From a checkpoint of a small contrastive image-text model.
Training: muon at rate 0.018, batches of 256.
Data: trained on photos with spoken descriptions (Open Images, Localized Narratives), 203450 training examples.
Rows from block 4 of the text encoder, named by matrix and row number. Rows with one number belong to one neuron. Each number is 500 + 50 x the weight over the matrix's rms, rounded and kept within 0 to 999. All counts start at 0. Numbers have three digits each.
# gate: MLP gate (text_encoder.blocks.4.mlp.gate.weight, 1024x384), inputs 0-191
# fc1: MLP up (text_encoder.blocks.4.mlp.fc1.weight, 1024x384), inputs 0-191
# fc2: MLP down (text_encoder.blocks.4.mlp.fc2.weight, 384x1024, transposed), outputs 0-191
gate.355:550434407513550560596568599469527468567508552493502429484513550573635508502518568461588491460469373432485582427541410464523473417565498474476511501573596466505526566443551486472563594478477443435515470420432547487506501519478478550434439514517449419452491456475488603563412478542496462420506534398588436499487514505571452502388474507497527491424601481587462339463436500357532512587473519433547608397534617433475551468486546506545501548606648607520399583494591534512476520455507380503503499633563542422479462480514548611490442522469610546429541486539438466499574455443455504508
fc1.355:589605548410453433372427446527440555371539409515545610440489516490493473465484429499464485511586540514632522464529534556553444506529487412439435598437422460597544522588487555524380338436508512490587567468645557436399535504437462509477531356572551522521492467493491523460525532416465605567463461473520527534508599518454586580534504477557596529474418461582479604406546403582551449508505557462482477492503505481522421426501404445388507515494475491422489439546406484491472483520573482545485477440408586493485608562512435401530505514499434514451435655572438516545436507444425460453
fc2.355:489460576479492462477443547545573475618560482503437490425501517416367475417520486442346475436468486583489525600585597461515544488597491417435519567436504469456481711521584528528524598551546470445577418510494548424603604407527484535404460443465483585611456514515505450500528462496492471555427387472511455473413543566575579469475512473527542452507485505525657409499551490504461562585481569580544623557611469382530426509457485395609455552527486632516472467521535481568536593461483447566479517586516603519472503318468588525488475574504366594435572503456447444484431509460406497510
gate.356:392500460530572541491490480408464500559483550536564523434493514576568457512543514498539553422514478498556497497529491449446533486497453429571512592438399549516478470544488462538438453496506513514369506567512500510576503457521561536543606447459578646500491576540559491647573495538474546519581419449567514494629564542567481481453395539524565430467490455530508556530536518445506475546495535540415549485479490486474452553634384458490466515532426398468526583506482546492519543675511571448552441620486515638521680499478525491383416547468532522519472563504537517492438462418412508525
fc1.356:575480596480422431535529512586569513405537458458547465617517490480486572396461477497376384580488517523504482457515485502536481542460507636484610462541548505459523509473518473415640531547446521483598515438453464539492498566480482485459414561611472449455478447483517502507524452524473451510532599522425515511465433458413543527524551563450489504494604460499475459538519500538484479409462534432529528516551498527456603518478538551499472428481530509522565437573509402448511480420541434450493493431465551408490416538484507499571485552503446484455478445525430468424603543495583493432
fc2.356:470506447554374505473415578546539539450431621498603543427440486399483492462462487487496477574496582444473465536541482530474452481538522491470484544434485537468485444457501500578411486517533468461531523442490549517476531482565483488517584540478593496469482343496463484395405495521539498458537430444436554590414452569565433549427530430395474433495446417447570447534511524530523429583505502489498528506487516560322497444528586530573440678539497558563577516439433548538529424543482537497527521594619449572408556584494490569496518497477498420533418511401538529514541563475519415313
gate.357:491496499491518481498500495496502491487499489496499504495507496499504498491495505494487513496501499505490495511492516501517485488508508487493508504498508523503490500501498506497493497493510495501504492498510496495504502503496498498498495505503501501510494506501501497514501492501495506506505503511499494494511509502496506493512500492511497483493502505495495511497511508506512503502507508498499506507502496479502493501512498507508502510500483505504502485496496509494502503494505478500507503504502493490499511486492507501488523505479508502489524499499492500487501513496493500483
fc1.357:503491506495520506514502512506496513517501495506495501498491508489494481506502492511494501491503519508496507500502506496499504503499496500500496495511497496492502477489512511523506487487494496508491501495506490494506499498506493504511505489489497493503508491493509499500502493494492495494482492488504504490494507502491504509527499492481486509512507476498495517506493514502494503495509504505487515491495477492509511503502498495484489506473503500507492500505493505488510483486518503501489499516512485497500493503499497507505494506502514501498498502484509494506490501499506499502
fc2.357:502508486493501502503499494514508497500502521504491502518507497501497501495498500502511509493504514502492497499509492494491491499480513499498499503496509481502505475492507513498503505509490493497493496492491500497510498512491491495480501494497516496514497499501509487494505496504504500504491503514492499494519504496504499506497499510513503485496500504510511493487512501482495493499495498506501521489503486496488488504512507498500496500506503500496512497484506505507502502488496489513493498510498500503503510494504493496498505499498510509498506487512496492495484497509504495486
gate.358:469539529514516425525446430473530497537540476508489488545514535522503510472571527570522513545482526505487529529485520503495535475465496556543529514510479472463497500414516502509487461431467494505517480500482457521493508478502465469505536452462461471479498479566501404507530547478488488538491470536463548511476528529464539499473545520526482483546579465526493478421511426525483505529462495496466518528502502456532509492467454508507503480492531524523489486503495534526451483512458474494493528535507539529500433473555444509538455563529479540484482474534524534498514524504551564508
fc1.358:436529470492593424501505503451563438544548552485479489521527617501502538574503475520487485520468489569522485482502529488477565440501473436496458489477453442475557502447512530451469530442483468554526550529501520519538505448474586497506517537476549431446473474454484513430562402515488474499519553505489476525491557494515557581464510442476484491478487435503464521596509428538524487450503464535449520510544525518480578530550542434528466501525499460516475463488502452497459438541571483512498543549541520455468509461495549456552398502521473452549550468510483556496484526482512554498
fc2.358:440556466478485432500471534416465510538495551533430554500532458506471442490547540512534548494457490505489493525512503456495497506536524512452488421456411521549444481533509513516573538519531571489534582507471596491490542512536483497463465496401512486499566512512545490487509432555478475420513513505504521508501512484519519521480528490461449507522538424540507530472492429474537423529501506496482483464543486505496483565527530525526503465491485546504515500543448480477480481499557477466491540494461477544561556515468489471591461599442490542520432505472519569465508515496470545565
gate.359:408451610488577476528448410421453566414537564528529541524478574583402538507454522548563535557472478394500532600448361455522502506598493484417524459498585439477556569523540602536476456454527479550496570490488487491501611505522443491504415456473567541463558545467564496493363545497437464462456509510485645433370556488515497496596528531488554548522477501401535548514550538571638500453516561575469506419641554427481512366375524525459487443557433486519508561524434556527563437513438371562550517413509512612547384524415636558477417385514485408449421456476456467618449450612513499325
fc1.359:551545477367489515573544482375622589460449521430528487443490513513511528417561511540446487437488486455541579329634543368465467515493426506626562556471539578512525450497378471489409579472503467526550509501460522513446591458554346358403632615545404556462530441451485403545435568434405555490454498470485500554470619478621536596288429529522458542568534424444451415547571483446520575517493498465347554475418536615570542494585500605501465579573575577457460526527460495486414480590488502648396538563570455513476518433488475481440445546536527482501515508616519506512494458586489411425
fc2.359:622376481485469480563444574281541510529454475510440524538623527463576591486486303390621516534506483513515479562591396535332354533586488457520441523365543454537626602508508436483562414537491595490518573628530470418541424490587608631414539485477522488521474475617549485520502460450494371558454450418512381577653512499454461526402454625482452514475375500553576485313449506338421551517431437380663509534542497549405563501441459442673639479478352516439398502523457508535502519543515572532581529475542525516502506454553534477406440509401504460498396506500330488499505403535586549455
gate.360:614540426540502500455545465528434446550503602391524473463477472515566503552512502443485453599526459514579513510512566477543442522526491467567457455538418441531450545500498628446518501529548482469462393495553481464547527535469469412397459504474416478586450442451405541511397484420586477519496507488556467511508572533447518417501550582510487505475472523410487454530521522504454482471464522488539556544420508491558500616478495488568566463526486553519456600467504379514493509486456541544454567541458436520445543543484510485515529534514561511469528429487480560432482563508453504499
fc1.360:537450535454453503530432437549527554451530570498501503449413527507579477398460506468527444455544465506548481545468596545559424523489534546521503472578498508540474593504485534548443476523498441433438473472575524432477468498557493492452548443555489459538446419448497508548477465506485487463484490472639512474557481543503406513480512478539463476473544426472542496496544541575507539457426551434459540528410420446527462547431544529516522460440522474505541585477587397469397518429500501501463569567449456592508524563446526474482527555433575547510513499549566447471497529613480560530
fc2.360:469550519543493507565455480487481549513560580502482446479563415533529460467495559388526406466472497526448423559476518541488411444475524485413461523483472549520517408490511548501564541604466502513409470531558412342518487481468569602457497593496508496422454489384423496468480488530475534495565550479457563535522506447476495445513528518557486380500511505432511543468543475523510432532462514473510451609505436496516505521456586499520586478517506575523473551543580588461546448562502542501484392491533498423475592466503509492543444480623344522468443543522556468503538580481523527407
gate.361:668535501519537479428563486464508555489484507518452531495476522457547472551482426512498515452552540458381498425511379535531518524412577515491521525528420523460514546434565515530624521554579505502383531512475484445566487568507490456460464527512457485443565472572532519426407514544415530479555472450408475423490605510543615542500425505491532522523496491547484478494390488561433507389530573524478599520474582551469519557415533548446554475526491455405503507437442572593557438478550441545487473515429429470590502496505592541424464628662603461482512404547496480432469441466529489361
fc1.361:462442525486420477531480519541489533524479555475483480516557422390381466540592528488452536464485466467498457445515474475524483459512539474379516563542547465400478535493475532488399476500436393527529474407446522457470534498613557569665429400416439408470477474517511503472522434540498628519494483507500577494550410548509538531556451417595523377488445560472474511530501511503532460478474469540453438388502497439507514513463487584524516526549478534453527501499504522540464612451441502524556585493513510419560558523491417562551454487483403546531518459521445500462530556578381508478
fc2.361:538433540632451508487433467467421555458495582561549453443502555501555460556381600572392452501565565532539539457518536526548586545497470617465496578623457506524478415466478573507456476579473444477481607554470506448517367520548574633538525570579570503439525524464460515476536449627535481399507523511490557510499574573478479515645558479518464520422533480584547473406424454522536529667474383496584553571488520479470528515445503571539459508523562469529454584541516531554537530416502461525511430548503520590554578508462486536587521467535480494485573483512427437561386460460549543518
gate.362:499497498500501501507499497505503503504508501497501498497499506495499494498502498500496497504508504499500501498498491505492500499497500499503502501503499499495497501498510501498496504494509508497497490496496495507496501503497499502497501504510503496500503499496500505499501498498494503495500496503501502501499509504495498498499498501503501496498501495503500504500496499503502496500500502497501504500503505497505503502507498499498501503505500508496508507495499498503502505489500501501505501503498495494494496499499496497498501497495500499501501500502501504500500505498503507500
fc1.362:497497506510499495500509494508515491489493499489496505499519502495512516511482506494508508514496498490499497516509496498506504503499507493488488511501498499515497500499512491512487511500498511500506499491494500495500495502500503507497504493493505502499498508506510493491502490495496492502494501495497507500499518506489500512493511489497501504488498498503499495486507505486497488512487492503503498503511496499499501503506514506497507501501510506505491509501494494509475494504502482503490508510502494502506505503509508499492516496499501499490509500493494501505499501502503501489
fc2.362:495493504511498500509500498490504500499497495493487507490510501497502505506501501497493496506500498496491508507501494494491510497498495489504494499504493495506494501502510486513500498482502505500508494492507507507497502500508496501500494500498513499499506504503504505500508495502499503499497507503504505494497500509487502502501512497504505500494509500500499489499498490493505493497490498505497501492515512497499505500506504502495510495491502496491508497510503497509494496502501502503487502502493507500488497510501496508492509500498490497500498504500499499501499505493503504501
gate.364:492502484499461465499512506493482481489531471498471498504531497507501479477477480490512494493525496510502537493518481486499480495459503467503478462484489503483498505524480498510502488506525505500530482492518494506508496521541518501492490504496517517512499508490488501511515484504515509501523505513492489517503476500510522502500498505479467523512496492524498494512484483512524491471522522505484486504498502507497475511507496500473511504498471504478500507523483496500504519526494520483501502491501510514501508477495480502506482500488498499489530513516498512501490486499511473496
fc1.364:498514486508496480512507499483501496507498474513494486505520489501476501482515499481506491503494488515502537487497494514505493504485504515509507479483492489491507501501515501532491497478499498494514491501520521535511489494536484497493492512502519500510489492515497496491516498509499526500518513487516499507505512484507515504510487517487486521508497490485513490514481490508535492505516487525492509500497514502479470498489507508487498507502496505496527519507499485495507516537474505491501499492516521506489496479474500490503467495506518502481482494517495525490500501488503475533
fc2.364:504519485497492506504494505503498488491490515504517492505503490543501482507515498503518495506473487516503489493489491531524490505484474520492513503507489538504529502484512494515504520486522510506498476485518502497504498494498494514480501499489497496499496504486482498500488495518498507504500473502488500507488510499532482486474491504492505489517496489481514495465491500499497508504504466497483515523527508497474516487488493503482506515508502513503492502495501505515484511496501496510521505493462504507509483479482523530508476501504528511443513503510497468481462513519485488485
gate.365:515483564487529471511405522489430549432439652474561552506536602466561536411388491485623572524397569477469518503503410592462489507530607444533492511524436483398538563486417577490497466522487612426499464577549472427396638545429520505456460507440499534529521556443462534476496535557496370467559479438542605466469431378620442488572538574566403564521563446471472360516525590500513516463540569511497404558606429462509454547443618488534367530443409455453539503474526449550468482394419453421480472640536617590510523545453478623424629539357449541364524480577499454524418464484512420509
fc1.365:491544483520533534536467534573422610461509517410488370514462562418572489507490580505480489543412576504597513572446555496550509498427546425592536560516457427506626590502500578464543465510484491435553477504438346466461581564534487494495493585381445512593563577417437535487561517500437450378638482432606550518479492436493508582522543585515508584518615534441438418562436627485420530504580501507565504505459560548443414548495556469517387473457487502507614534463497529509449545496443473461435490587535570539495478479476447573560564660417443472401411523467492614441466513443493383524
fc2.365:415467527465507530634470440526474452428488479537651462447570494475569403484451514524460497499523455504535406492530427486402600396604470427489485548605472463491671532564522477493498490544466553616464439456451531483545496381467458534543543538494591465490421494488478476467435669595575483477562552535494505524491519371564551543446502497570406442595405494490528564529615557496603416386326585502540600509560439391595438450539443457561538556524546514505470541571495501518539463457521483500520484548506554462614405417449532580454526563526534474522472502581550510431469486445518552515
gate.366:531504542499498475514511511460520509492496543446474476484490513522533543552508527509520533488516488515492505521502518443479480459517515501509489473489463513513503523479494526484500452503539473477420549525511494480493511480514500490504467511527546493491491528480551485510455504488472461503484486494466514507513486508503500484460497505497542517469487495512458513455516488504505507505513454502529484512513497536511525487477488463458497500518458522528509501495519474532517565479481515481513497508434502510512489461499519478490515464491514503547527500536478540554536436495499479514
fc1.366:513517497484497472479490461497477467483480531515533474495491487506457520502541487500509505509504502496537478500514518470480503487470483470526523575537503530508500498518523535475492540513535491489509485443498506518469492489459492513515483489444510513513569486518480466491501491517479486499530538540514487495496458501548500469502513493474484542520507473518477489488483506502482509466465500474477501500466493483469489474477482518494487512479500526496494531515483532474482551540454501500501485470512553491473514523483501518448503492536504489527540482492429504497513508511473545515
fc2.366:538474507484513486448498517485507498479483485494491498507529495527464534510526506484463513517511489512497515508516498505485490506475508505512557505445504462485476538492499467512486516537504489503480514454538504501476547521525538499479555465493512460514466490522480472494505462502522508499511496522494530502508483512497447524461429506489526479495524443503507529505509525502505465492515502508475479506502461497500504474457466487493522497469504524485534512449489507486502556506509539475457519509485492489537488476494500516483544492468470516525512574480500531484509498472462465484
gate.367:497548444550430498458445565440545544539533490494552472530399482581560461417504476410477488474576530496467552456432411520494447564462515535506501555479478582492514402586536463471439489396412488416472502553521427503397490523472451531481519563519477536489492591552596599588557571565495465555539511443427519491502483384528504450564549452504498507452437637507494571444549576591522513510541531522498506527392468494511486443501501536436484506464532546544519479462501444566456463469452580454550552494500398538521438472509515579458549533494584475434528523568519582489482522553545512463
fc1.367:558416550387520533512537432567524489456538510483486500458538552565575375514398441475548533537475441504460491550391581504455583401578594557506469434524563494585423611511414519563427514607555509644415483333468547451489577458438513536548529457527617401540516455530472514531382451537519526544498472501527512364456511518472453568516526575462494471497536446495521496582505486461454499453530470448609566512480549497509477556502426483552413496538469536444481418557539579421525459530479422494541468540524586428487403529535501490454365483500475470553516428484519397545476513552573482487
fc2.367:575426543477485487474520494497448476520545565535514517416463498473528489457468484536522560470363436472437485456445534513541489397614507454494548510556548511507465559494541546497619480545507449541454511436418536557468440433589470552504472516563555486501540507507523513518452499490504507482559569490494479490523569435546396454518482515519545412474496403435437510473491491580426605508538556539454504475456524560588539483517544397549462527501475435472616531529528460510527458555551486478511529527451430395462491493514499520574450552490495544532535517497492434560498407507471548527
gate.368:528501490388501458559455461464482479529374459529477550486554575566418532573607438470535411477563517477493521641575548468495530450446460516472501522521449460420492616603515474469526518496385417473533522520383526562465561432548525488496542451436588536548584452525497440456426590426546457551440466528515528491440457371365464441586593410487471588533426542477477541522467549556554412458591592514484578456547423449468406491534546472474530542442475575537532503620555524474498457560375536432384469496490555485382523535477559521580456519562581434619508465502487590559397366498526540520
fc1.368:515597468556441526501583570413519495478542590467474465444500530511582610420522602444408466525473456416599532460595494547494419497589489491421472487532329386508520511501537469466489519588516540544585613659545530551650411516532428564529542591466531489431478510398570505395449510498447437551491491447441511532635509531475448515436496496401448541482517459580496528419344446588480381566429454569490396555486533511465517537543417352572548496456589411394594461502567510436498518471485502429386551568461501545439456449552484400536447470490490583359389531548470492580457552469498469488
fc2.368:506609419383501532597540541449454488474484552529510593535522493421399515523498486545580537511529565468477535437434460475527459512463530391549538402543551576460544467438346381454563429480431659592399447549441438551547440500521494544460528413538529521549398608402499529475474530538497567360686462498523582412499424496516480475471428446562468516553540498469468404534485485382566495478531473449540544411517497540403479405500481498500509496612494416524542438468447490433598556429453476574456550598588420444481522445549521466523514521510483457499468640453577533471501420436449444528
gate.369:594500519494550509491470427533538559501509452550544612497513476505570498482441460536603586495510523474456543500473451509405609387489492467532534413387512520457445449620490570415474510466412513546511563449396538528440444348449453419486555496490542510519454460523516517643515583517524509447479513609378479508555470546509544439541525472629506511524511521428404493466446525507455482441535429552527466538480528510488479527471488387480548547529383431513474521430604413451424415473601386447523503465482447486587537510452593520520503535529608510501545484464450546603529515498520550498
fc1.369:474539546632576616531555505494543541448432480572512571505477488498455495414543528386495449485481480517449608407575545517554482491455520555472514415462532595471565511574492560501591565470495494442405450625512564583595509432587467464407457482539468531571456464502478453569495497525525573532531529445500508542568504636510413582446447472353421451479436448511491417568578528496484462526549452468506503403471521393457466559504448482452545431563481512395598439437444569467520433566467516482429503468540469566628512447541542502471581470471581480509448547547483439554440533524534485518
fc2.369:423490578470452433520490561468456514368552428474536501543423543493493594549420504523464536491532569452438479503474437537453475482619516566466554470460483438458552538537448524553440567498497471577552394515537542449564556622525442502469501456481546563534461558407522459471473394491575577427509531567538580588514490446530495528555509500438540538536525358612415635528541379503515505535501534551576486432498600510532509446457491458526491489493530486551487468523513563463486499474515531491516508492449538522388523568507531479488517531546452416440429491513519542492481509511472511453
gate.370:445549519541462596478504648510421476557466494517470507518502514507514445542493535536489412508508543488401491543486399564498470534542575557470520561618501477529522404478562536484570494509511461455468488466454531299508460440536530532446601448467507453473516497422463497482515437406517536464430514519526538538467607519500488571503549533505593544542537456534520463476478570496504481611467543457531552609371531449488553537436523459461490491534487548440448575454539611567467518495543541560459468515581495512580413484472470549518476445563460453506447508473488419466440469522428388546
fc1.370:520535581430427552439509463539398538504590519498511469505454546423462582447526589458485626551516549463481489490435553418535497507386464534463538396521455643586460620489458479502525467445511456517580562505463491593519468501451448476521504533525501495512445532506476526453529458445494507630436472485441504463468571487461584570566537390560518502561463505481495459490559515487500558567511449461432506530442584526393413483549528531435469527567506477410548491500532570487537684498463553562498535431549534503393530532504629531616572518521484336476448464406534456503518514445571515450
fc2.370:539528482505539513461496425542427399478563524474461478437553517508519563464473449431505571465524514501496547458540517492544487489480564510595540568503466510488512503477481527519521561493490527472518487450502508535420407535491440514539458472464551441621486495487560417498558558435426456539478537387654503464494514463512519546563492586601480527393481547549514392456517485462534504523490571486483557534510480417531461423497505453511496477469634510457432560434513387432528385532573426453534460595517502467559488484541538385520479456480590537520543454483539473446530502461521546454
gate.371:592480466582487573510519522535569511365620458474405393518443464409496538536492459573598577481325549496527474489476472512319481569581534374463473456454483571527552590578336542571503448502564600550415587440455607516487531415477463570401315523461562548531552602439423598401379420515589494657463503427437540557502555387479517449574620514509501472384434541540466515463445568339455450480495422478551510563555488521502569428504472467532512403488425441527554458450465471507425434576415485426640420500456486528526568446585466466387445392502500527404515418523486482649498602511445490460
fc1.371:464521398366402382529580470546450506427572515502563515555545486447500535465516539523451609428583491427518565438586543534505427601702414460505545583490578400480465392500529541619677471399463440674446481439448554343669625481541505498415454482503553490505403531579492438438455622379568529477488490398455493472589448374542517461634491414482670472455559534390505458542647496566520544554495528391406448550507453410433472488431537518624544511596523599594422486487541433428440472471502536592444535477411508542402457584522503522466487582459503466429538477574500467532552527575473518497
fc2.371:492520528507510519539592471474487536470474455585510460526395472575515503454562606518474460512517410522495523497549577519414507584558470447512602437522523593582407524455408437493556465467507574465509499392429438600495587646586535550511473506436470445399384571457525639501460493447577532586502555549498589666553570506441548512609423257557524505622414478500506469478465534544580556450496577674543462451522427512461479494512380451434641395451382552549531489522540464473483511557439433480662575544484528488511418571498425427457582668438549576551550553518487464521468603581393443352
gate.372:515489553585550619468572432425453466557518473562446533497525515537568473641490469475444572512562318365629612445558413500528527460467376561549512508459472433553576536535559400555484604543513353556503513542613522389528473544522511440406482542588559373485467528386431487437340551538638538463530608540550496538543532472509507477476449346576523461518445442584417427481549444552458490620453606514611475387672364552536543532535513447570490571525472502461576457541461565444531540447533598613498511548507510531422480642449522426495531530431505527293514515487539451482489553507481415440
fc1.372:466493547500595604460576486461522437526586473600391573500518465587531439617459467505439550514573305481646535474527526515500525509471464539513511596446474437475581601558524438490524543484481411461487491559539506519532463537508547473458514533576490504564426505434398560515473431550557455508484593399502567628492481501604455515507448504503538455555476496667395426488486521550482492615392500572528465472556367493506539481477497388529431560421508558432523556452428580482517475434543549549512571545562448486401441563504551477549561527513425535414499500567581375533481548449381479397
fc2.372:593503533390524384386501492522569417689470565513497509516486424441539545454476573451477484501547444501452463540475518498582417425478576494470598552469614492406566394505551430495632481592374517534548543525632359482460508517504447440475457510511417515457547469492518440443538429548552532537453486556495574561393596539301576411638603505476418357530495491474431596476518419519475526565508432427508520517349485576595514532565443484448349489575609526500436516499505657527542495536488576449587507524370369518530503509661524581407506313475473548531471456547494471523378463587403633536
gate.373:413500380501618398522411559639411557547544462424393491450522482561541423453558526475434547459515435598518464492503523443539541528631543413469501426357543489572547458565464567563484476531613507527446449563461515529463452544469573546646528548350465528549478438520560446566558471514448529497482518451450502458547563451516397539550561471480530505487573492515562541502515469503452525602387449461492481510423515487460522470516467447478440575496454429561361537621490486551446339448413531582478479404386422541517484439586501694642534464511489489371524403405508550437496504504484475520
fc1.373:523426514503491431405536553523492428542418459473550555588415482567492558502547548424472517477444455426493446648478488505539555578534538409494570545495412500598411518511529575551489459437582499386464449375439468495469571503567433400562375476400473556526467504483569420473532482575494437547488577514486513628553483451551524504474563438448541430525557506524469527471567511603482600643468478525569571401519453458508535480453537605494417436447482524537492446581488695547417530545486504582432478486370415509564486498390502481576493470427395522295526467570466542491549430576528376533
fc2.373:427564418426489551516552525549448514466622432538532494571463558563427463481469448447419559531440500560380415509464516460533527375482504519486494598469494410464331549461369481478534505416421502538440472565525422479535475543490521478397574505593488477614524518501574475569448381582485432595496532564430526501409570364521505455489483477432516477506548473492453570577507454430493374503569582480471557454533505448624422495455408520543427540449541410518507455502523255422396606483563454541535463493576436573623500488441368545470518465475427587520617586459478610552597469499609376466
gate.374:404462519563525533476511383512519491520312582442389431513520534483484490560531348534474472440449284582500593530590526538472464557458483595441567588467509495531502517549454503533543505458447521535472490537516517521393488474490540495506544482476491657533517507466552440453565334464445545509593536577559534551517536526449537351472435475454427614579525433392599538368484629557491688575463484511423562568497624537582526428457475460558481458551409423456585570518484381574582495435411561502462435413438475612443524533547518679509541478415494492524439560421519540476457486451542546465
fc1.374:441543447421613501457500483463542514404455483543440415512567552409431417499516545497441592562469526582581540448526447514416554520494391565469469487514354544600615547449507500552495518484514588558494558579486396480493553490425602538493574474496541629551544423552517473528483531411473545588424413546506585413472536365524486410451519573490444490600516431505460497459526503522438490434574458470542355607529479495587623522406462497473461499433534394555551452499442537405428524486391502388479576431564432467464575606518586592479501530478558485470476586612524435464353469484484459592
fc2.374:412639459607445288409548452576423546396479449516456595470490475458385513539608482460571478436520565460375608463486558472566622579478533403526479558517484592377495612507395637552509626413504468518427530455499469459555503505581406403539504393500462445535493523603377500497582528487483462567435532471525484465465444493608498492479433572487508540452615560487535545441594494608496530489611599520471467507534480481456419516593512414463533471502413422542550531469586469367533504466497512475523433477553491682426471527577452552420511458497455558592403456451481543446520481489371404345
gate.375:368478417482508503496462412533559559521558405477451487505429571524363530486533425442474381555510566594477469523539549498518434548524536446496532507454451453492517516478563424525474441595489400467550549443489555520473461460498430436476539462527485559507506496421512538570452558573510548449557479474461490555579437428475414473539532469478561521483592561551552486449410544500402628507445538460414480514464530488418539470541525457433417452522549480538517599555609421511460553499422497571624536445475565452554429439501475522486628476511521539454492481631462477467427572387462448597
fc1.375:431472410528477475492448333530505496530559482460501503467516536556387510464534528432451455574520555571461534552520551551543526537466516454515496499498443471567478554423518474522480432540586437463522507497488492466421506491473522470468536481520558547538481453485450481615482557525581479455486525474554444553526471470470406482535530453504582440415582515510519521414466524526400596477461481534428435553462514489372503504532419436498412491541524486567529545546569453419464571440441444612514489475461576392551458440514509537424564433514517541496482539571429552465421567400448500579
fc2.375:557429422528485444459542442483527519511491577524557462446482518533416495444469611444396459586495489493417509517485441528463564552452531419507457395472480480500448403481473495549563472570483474478506554495498432538435518406493508474574557507538488420472421471502420493501447480527600491393395495488451466617438509578446544541436446450583559421519409466460425496510553551514550555538462513430463435523459507490519580582492483507540536511494461507480481495529503561441482473479531518565444526476579457493531492520471458531575573494461526465483516504556546540479495458575448505493
gate.376:464429548507518551487399566488529500552494464506466525509520484505518536491443533612464539413532456457425454520468535514509494446499605481548427586450562469569421579544491518442444471473494437528586615417486454462518477512542510430524471504530530500478524534551520529563493541489478611506488424562400474478486496501521483420428594389473460496524495535483485451437526471488587478522502481523504462537464466527503566539496562513472493508495509456518506577498475352557492486418499494492560512508400496541551492456526540465516462504489482401498460451455459419486545498569528524475
fc1.376:456513531526503446555498450566487538454484451438542424479490518420437536535480572419490569510489421594416499513564412458493473469488441440567511529535490560475588466472523481570444508515501486496474488520527463503481526444456556446406531477514519487419420531554499486593476458526509580488541592491541486570517416484378483497469509559490512623383542461493482580411463479434506498550489499483408457450396476451501575492535551559492476525594569572507513514514404439507483561685540448582471536487484519574465492522601581445422573500578564492543451437533509448437492562530406473392
fc2.376:397505528397503443499386467518487525446441528512471422481422566443467520468503510492450528398548452524550441517491459471477438566487476540544505495553491537469559528512512525482528504458540481543496500519497462463479522513534594474430588489467511517591469467480496429459431526453538550525482431556562554496514502586403567494464493476471540445593515468548508503509489497469596483610476464482443489411519530503498541488480477466482535459423449521611603457521470468485549524587529444527428486550407472512547475485538509540486485494435569423518374397527511482505463488542488524547
gate.377:544462547370494497544396366481469458471443476523565381520483537539507586448436550493610425452388520482561612583427447593498580557489515454581475517512380498416517560478467466536425493448427533450529530414540485460468638412443470526494444390393533542459539553526477514535504520430474540438394467580502452463526502572531427550512511461440611554441481501522500576599519551468501488515406602566506458575534595507423447497408580438455456519474549458390465506512456524450432492527461484555538470492480507478628544532415529483513491571524441579567594488494577483502494571518560495467
fc1.377:508433513488396598488517366475475449505490455523567420460590413547533550534499539506502418491496589517512489621460461539501585692523507447576497480532458496535505577458532456607454478455448559513426414453705476536408554454439489589421484484401497537482487543460416496503463494557559506529531449490560434493535472595499556575511551459478541509488421523461592505467517528448449483376526562514458412472486574465508429513485508500405436464443597510516573579559498463443466593439495513508533499404535501530653492496396505525456533541481552426512516428571506476553466514540502491443
fc2.377:503477490480438513505446465516421512595449489399703487468446432454483488583523485444519520482574522614547455432526488533461394532555525502533455523610559489491532421514514527441484439517444455505489486469525552487501382431498507601571477465455446490477376510421366513431502396432615493525553563508585590386485340499487531383439433497494504488564487556484388499527558496510608508534546488531637542584531577517433456580466502484476494452445538494466570474544556431482584479512539500505600499500632490515349529406707497388441577491500578498550487482520501437391526478442399530455
gate.378:468571449521530538571449609522504482543548345508507488539476470589519506471529410513501471529598414561485517547487521500480527500499518462400464573422528528545530401406567526547584508535418574521516460519575547480561538419461580462465537448412590465539506546504512446406385440548534408547459549490516457533525541478572473520486500573503568516548400560473538495520569452489528523428634502512630501574589482456425535470377519437514387466535489549507516534557552498477482549545506512413476517456528529625508440473515626493553552430393508522624453536555492524539496555513482427567
fc1.378:356455586509442553432479501442428603388489436519495558470467551537434567462489569490519532546450509556521466403436490508484512496528547605503542453468447482407528622538526550473485541558452400510455516468459399512547445505486521468550517472595480446464443605474546515427511514523596498453569487476491531414505464489400610524459449509463457377467442418524449523477437555490487488635436444476443536412459442545533409527580475627498602466470572477487532503537490487498598504624544493642458508473469454392523510494493431469550492530538605484393456596446557511448508424486560535489
fc2.378:545556529482448489547495463410504463434493478440465526409557504426485434455436486508473558425418551475517500477528515565510557514550497464524478461473580500459530472453510467434499426463599522577458427486609501410457549394485378460502491554414471503529508670475386490507457522473522553520515378545515474496444495608585483476530482474459489469496535477531486511430399593453432437538515496360495553494496548496488479538443511500554466505531639555584474568380508483518439596501473510510506561492444504451457472551551570592425464501544602466446500533451506380477514587473464577478
gate.379:472521485479521499480489505482476505506497496505512517469496502473502492513481485509482526519519500503526521481473509507517491464510504522500511511461522508494508513501508515488503477523522494534500497492487499467484534493520474478506493514504487502508494523508483493510465494537520507486484440519496516521489475494528469500478516507520518497475482510483479511507493496451507510519477475506506491512510480511529518489519503476507503489506527457505505508503510485516503514467522504495500500505493490491434524478501511478499484482483511506467497498498493487517509498521534487523
fc1.379:520508470480513492483488496470503473524515461506494513499473505527517513486469506502534494525501505522513523492481464491500526489508469540503500518517497489497507505511497493472487459504474499487511475496507531510500508500537502500493505528469500502509461472516502461506476515495532506517504454474520525502504498502490494459490505532530507476487496506520503530505478494491513465495469479498493522486454489506503499471494507495504526502473507504531500470479503472513508535452525486492504552494491485514479506505508488505488478546504495511491509458513529483538534528502529490525
fc2.379:475472508463532500470545531482534498477501496493505466506472506515481524510484501519498517495526497490501499466466508504489516562460500464442511524536460508519485512513531495449510500498495480495481526505489505459434465478511501477521468499505502506480508532500498505525489474480530525503535503492481516518533516503516522499498517518521476470502497522507490501508484510508495490512501457494513492506478512483507471495518479526506514488465501446490493509488470525514488497482491539503500492502513512481501487485503492525489506536524514500462499496480515470518472499476483490509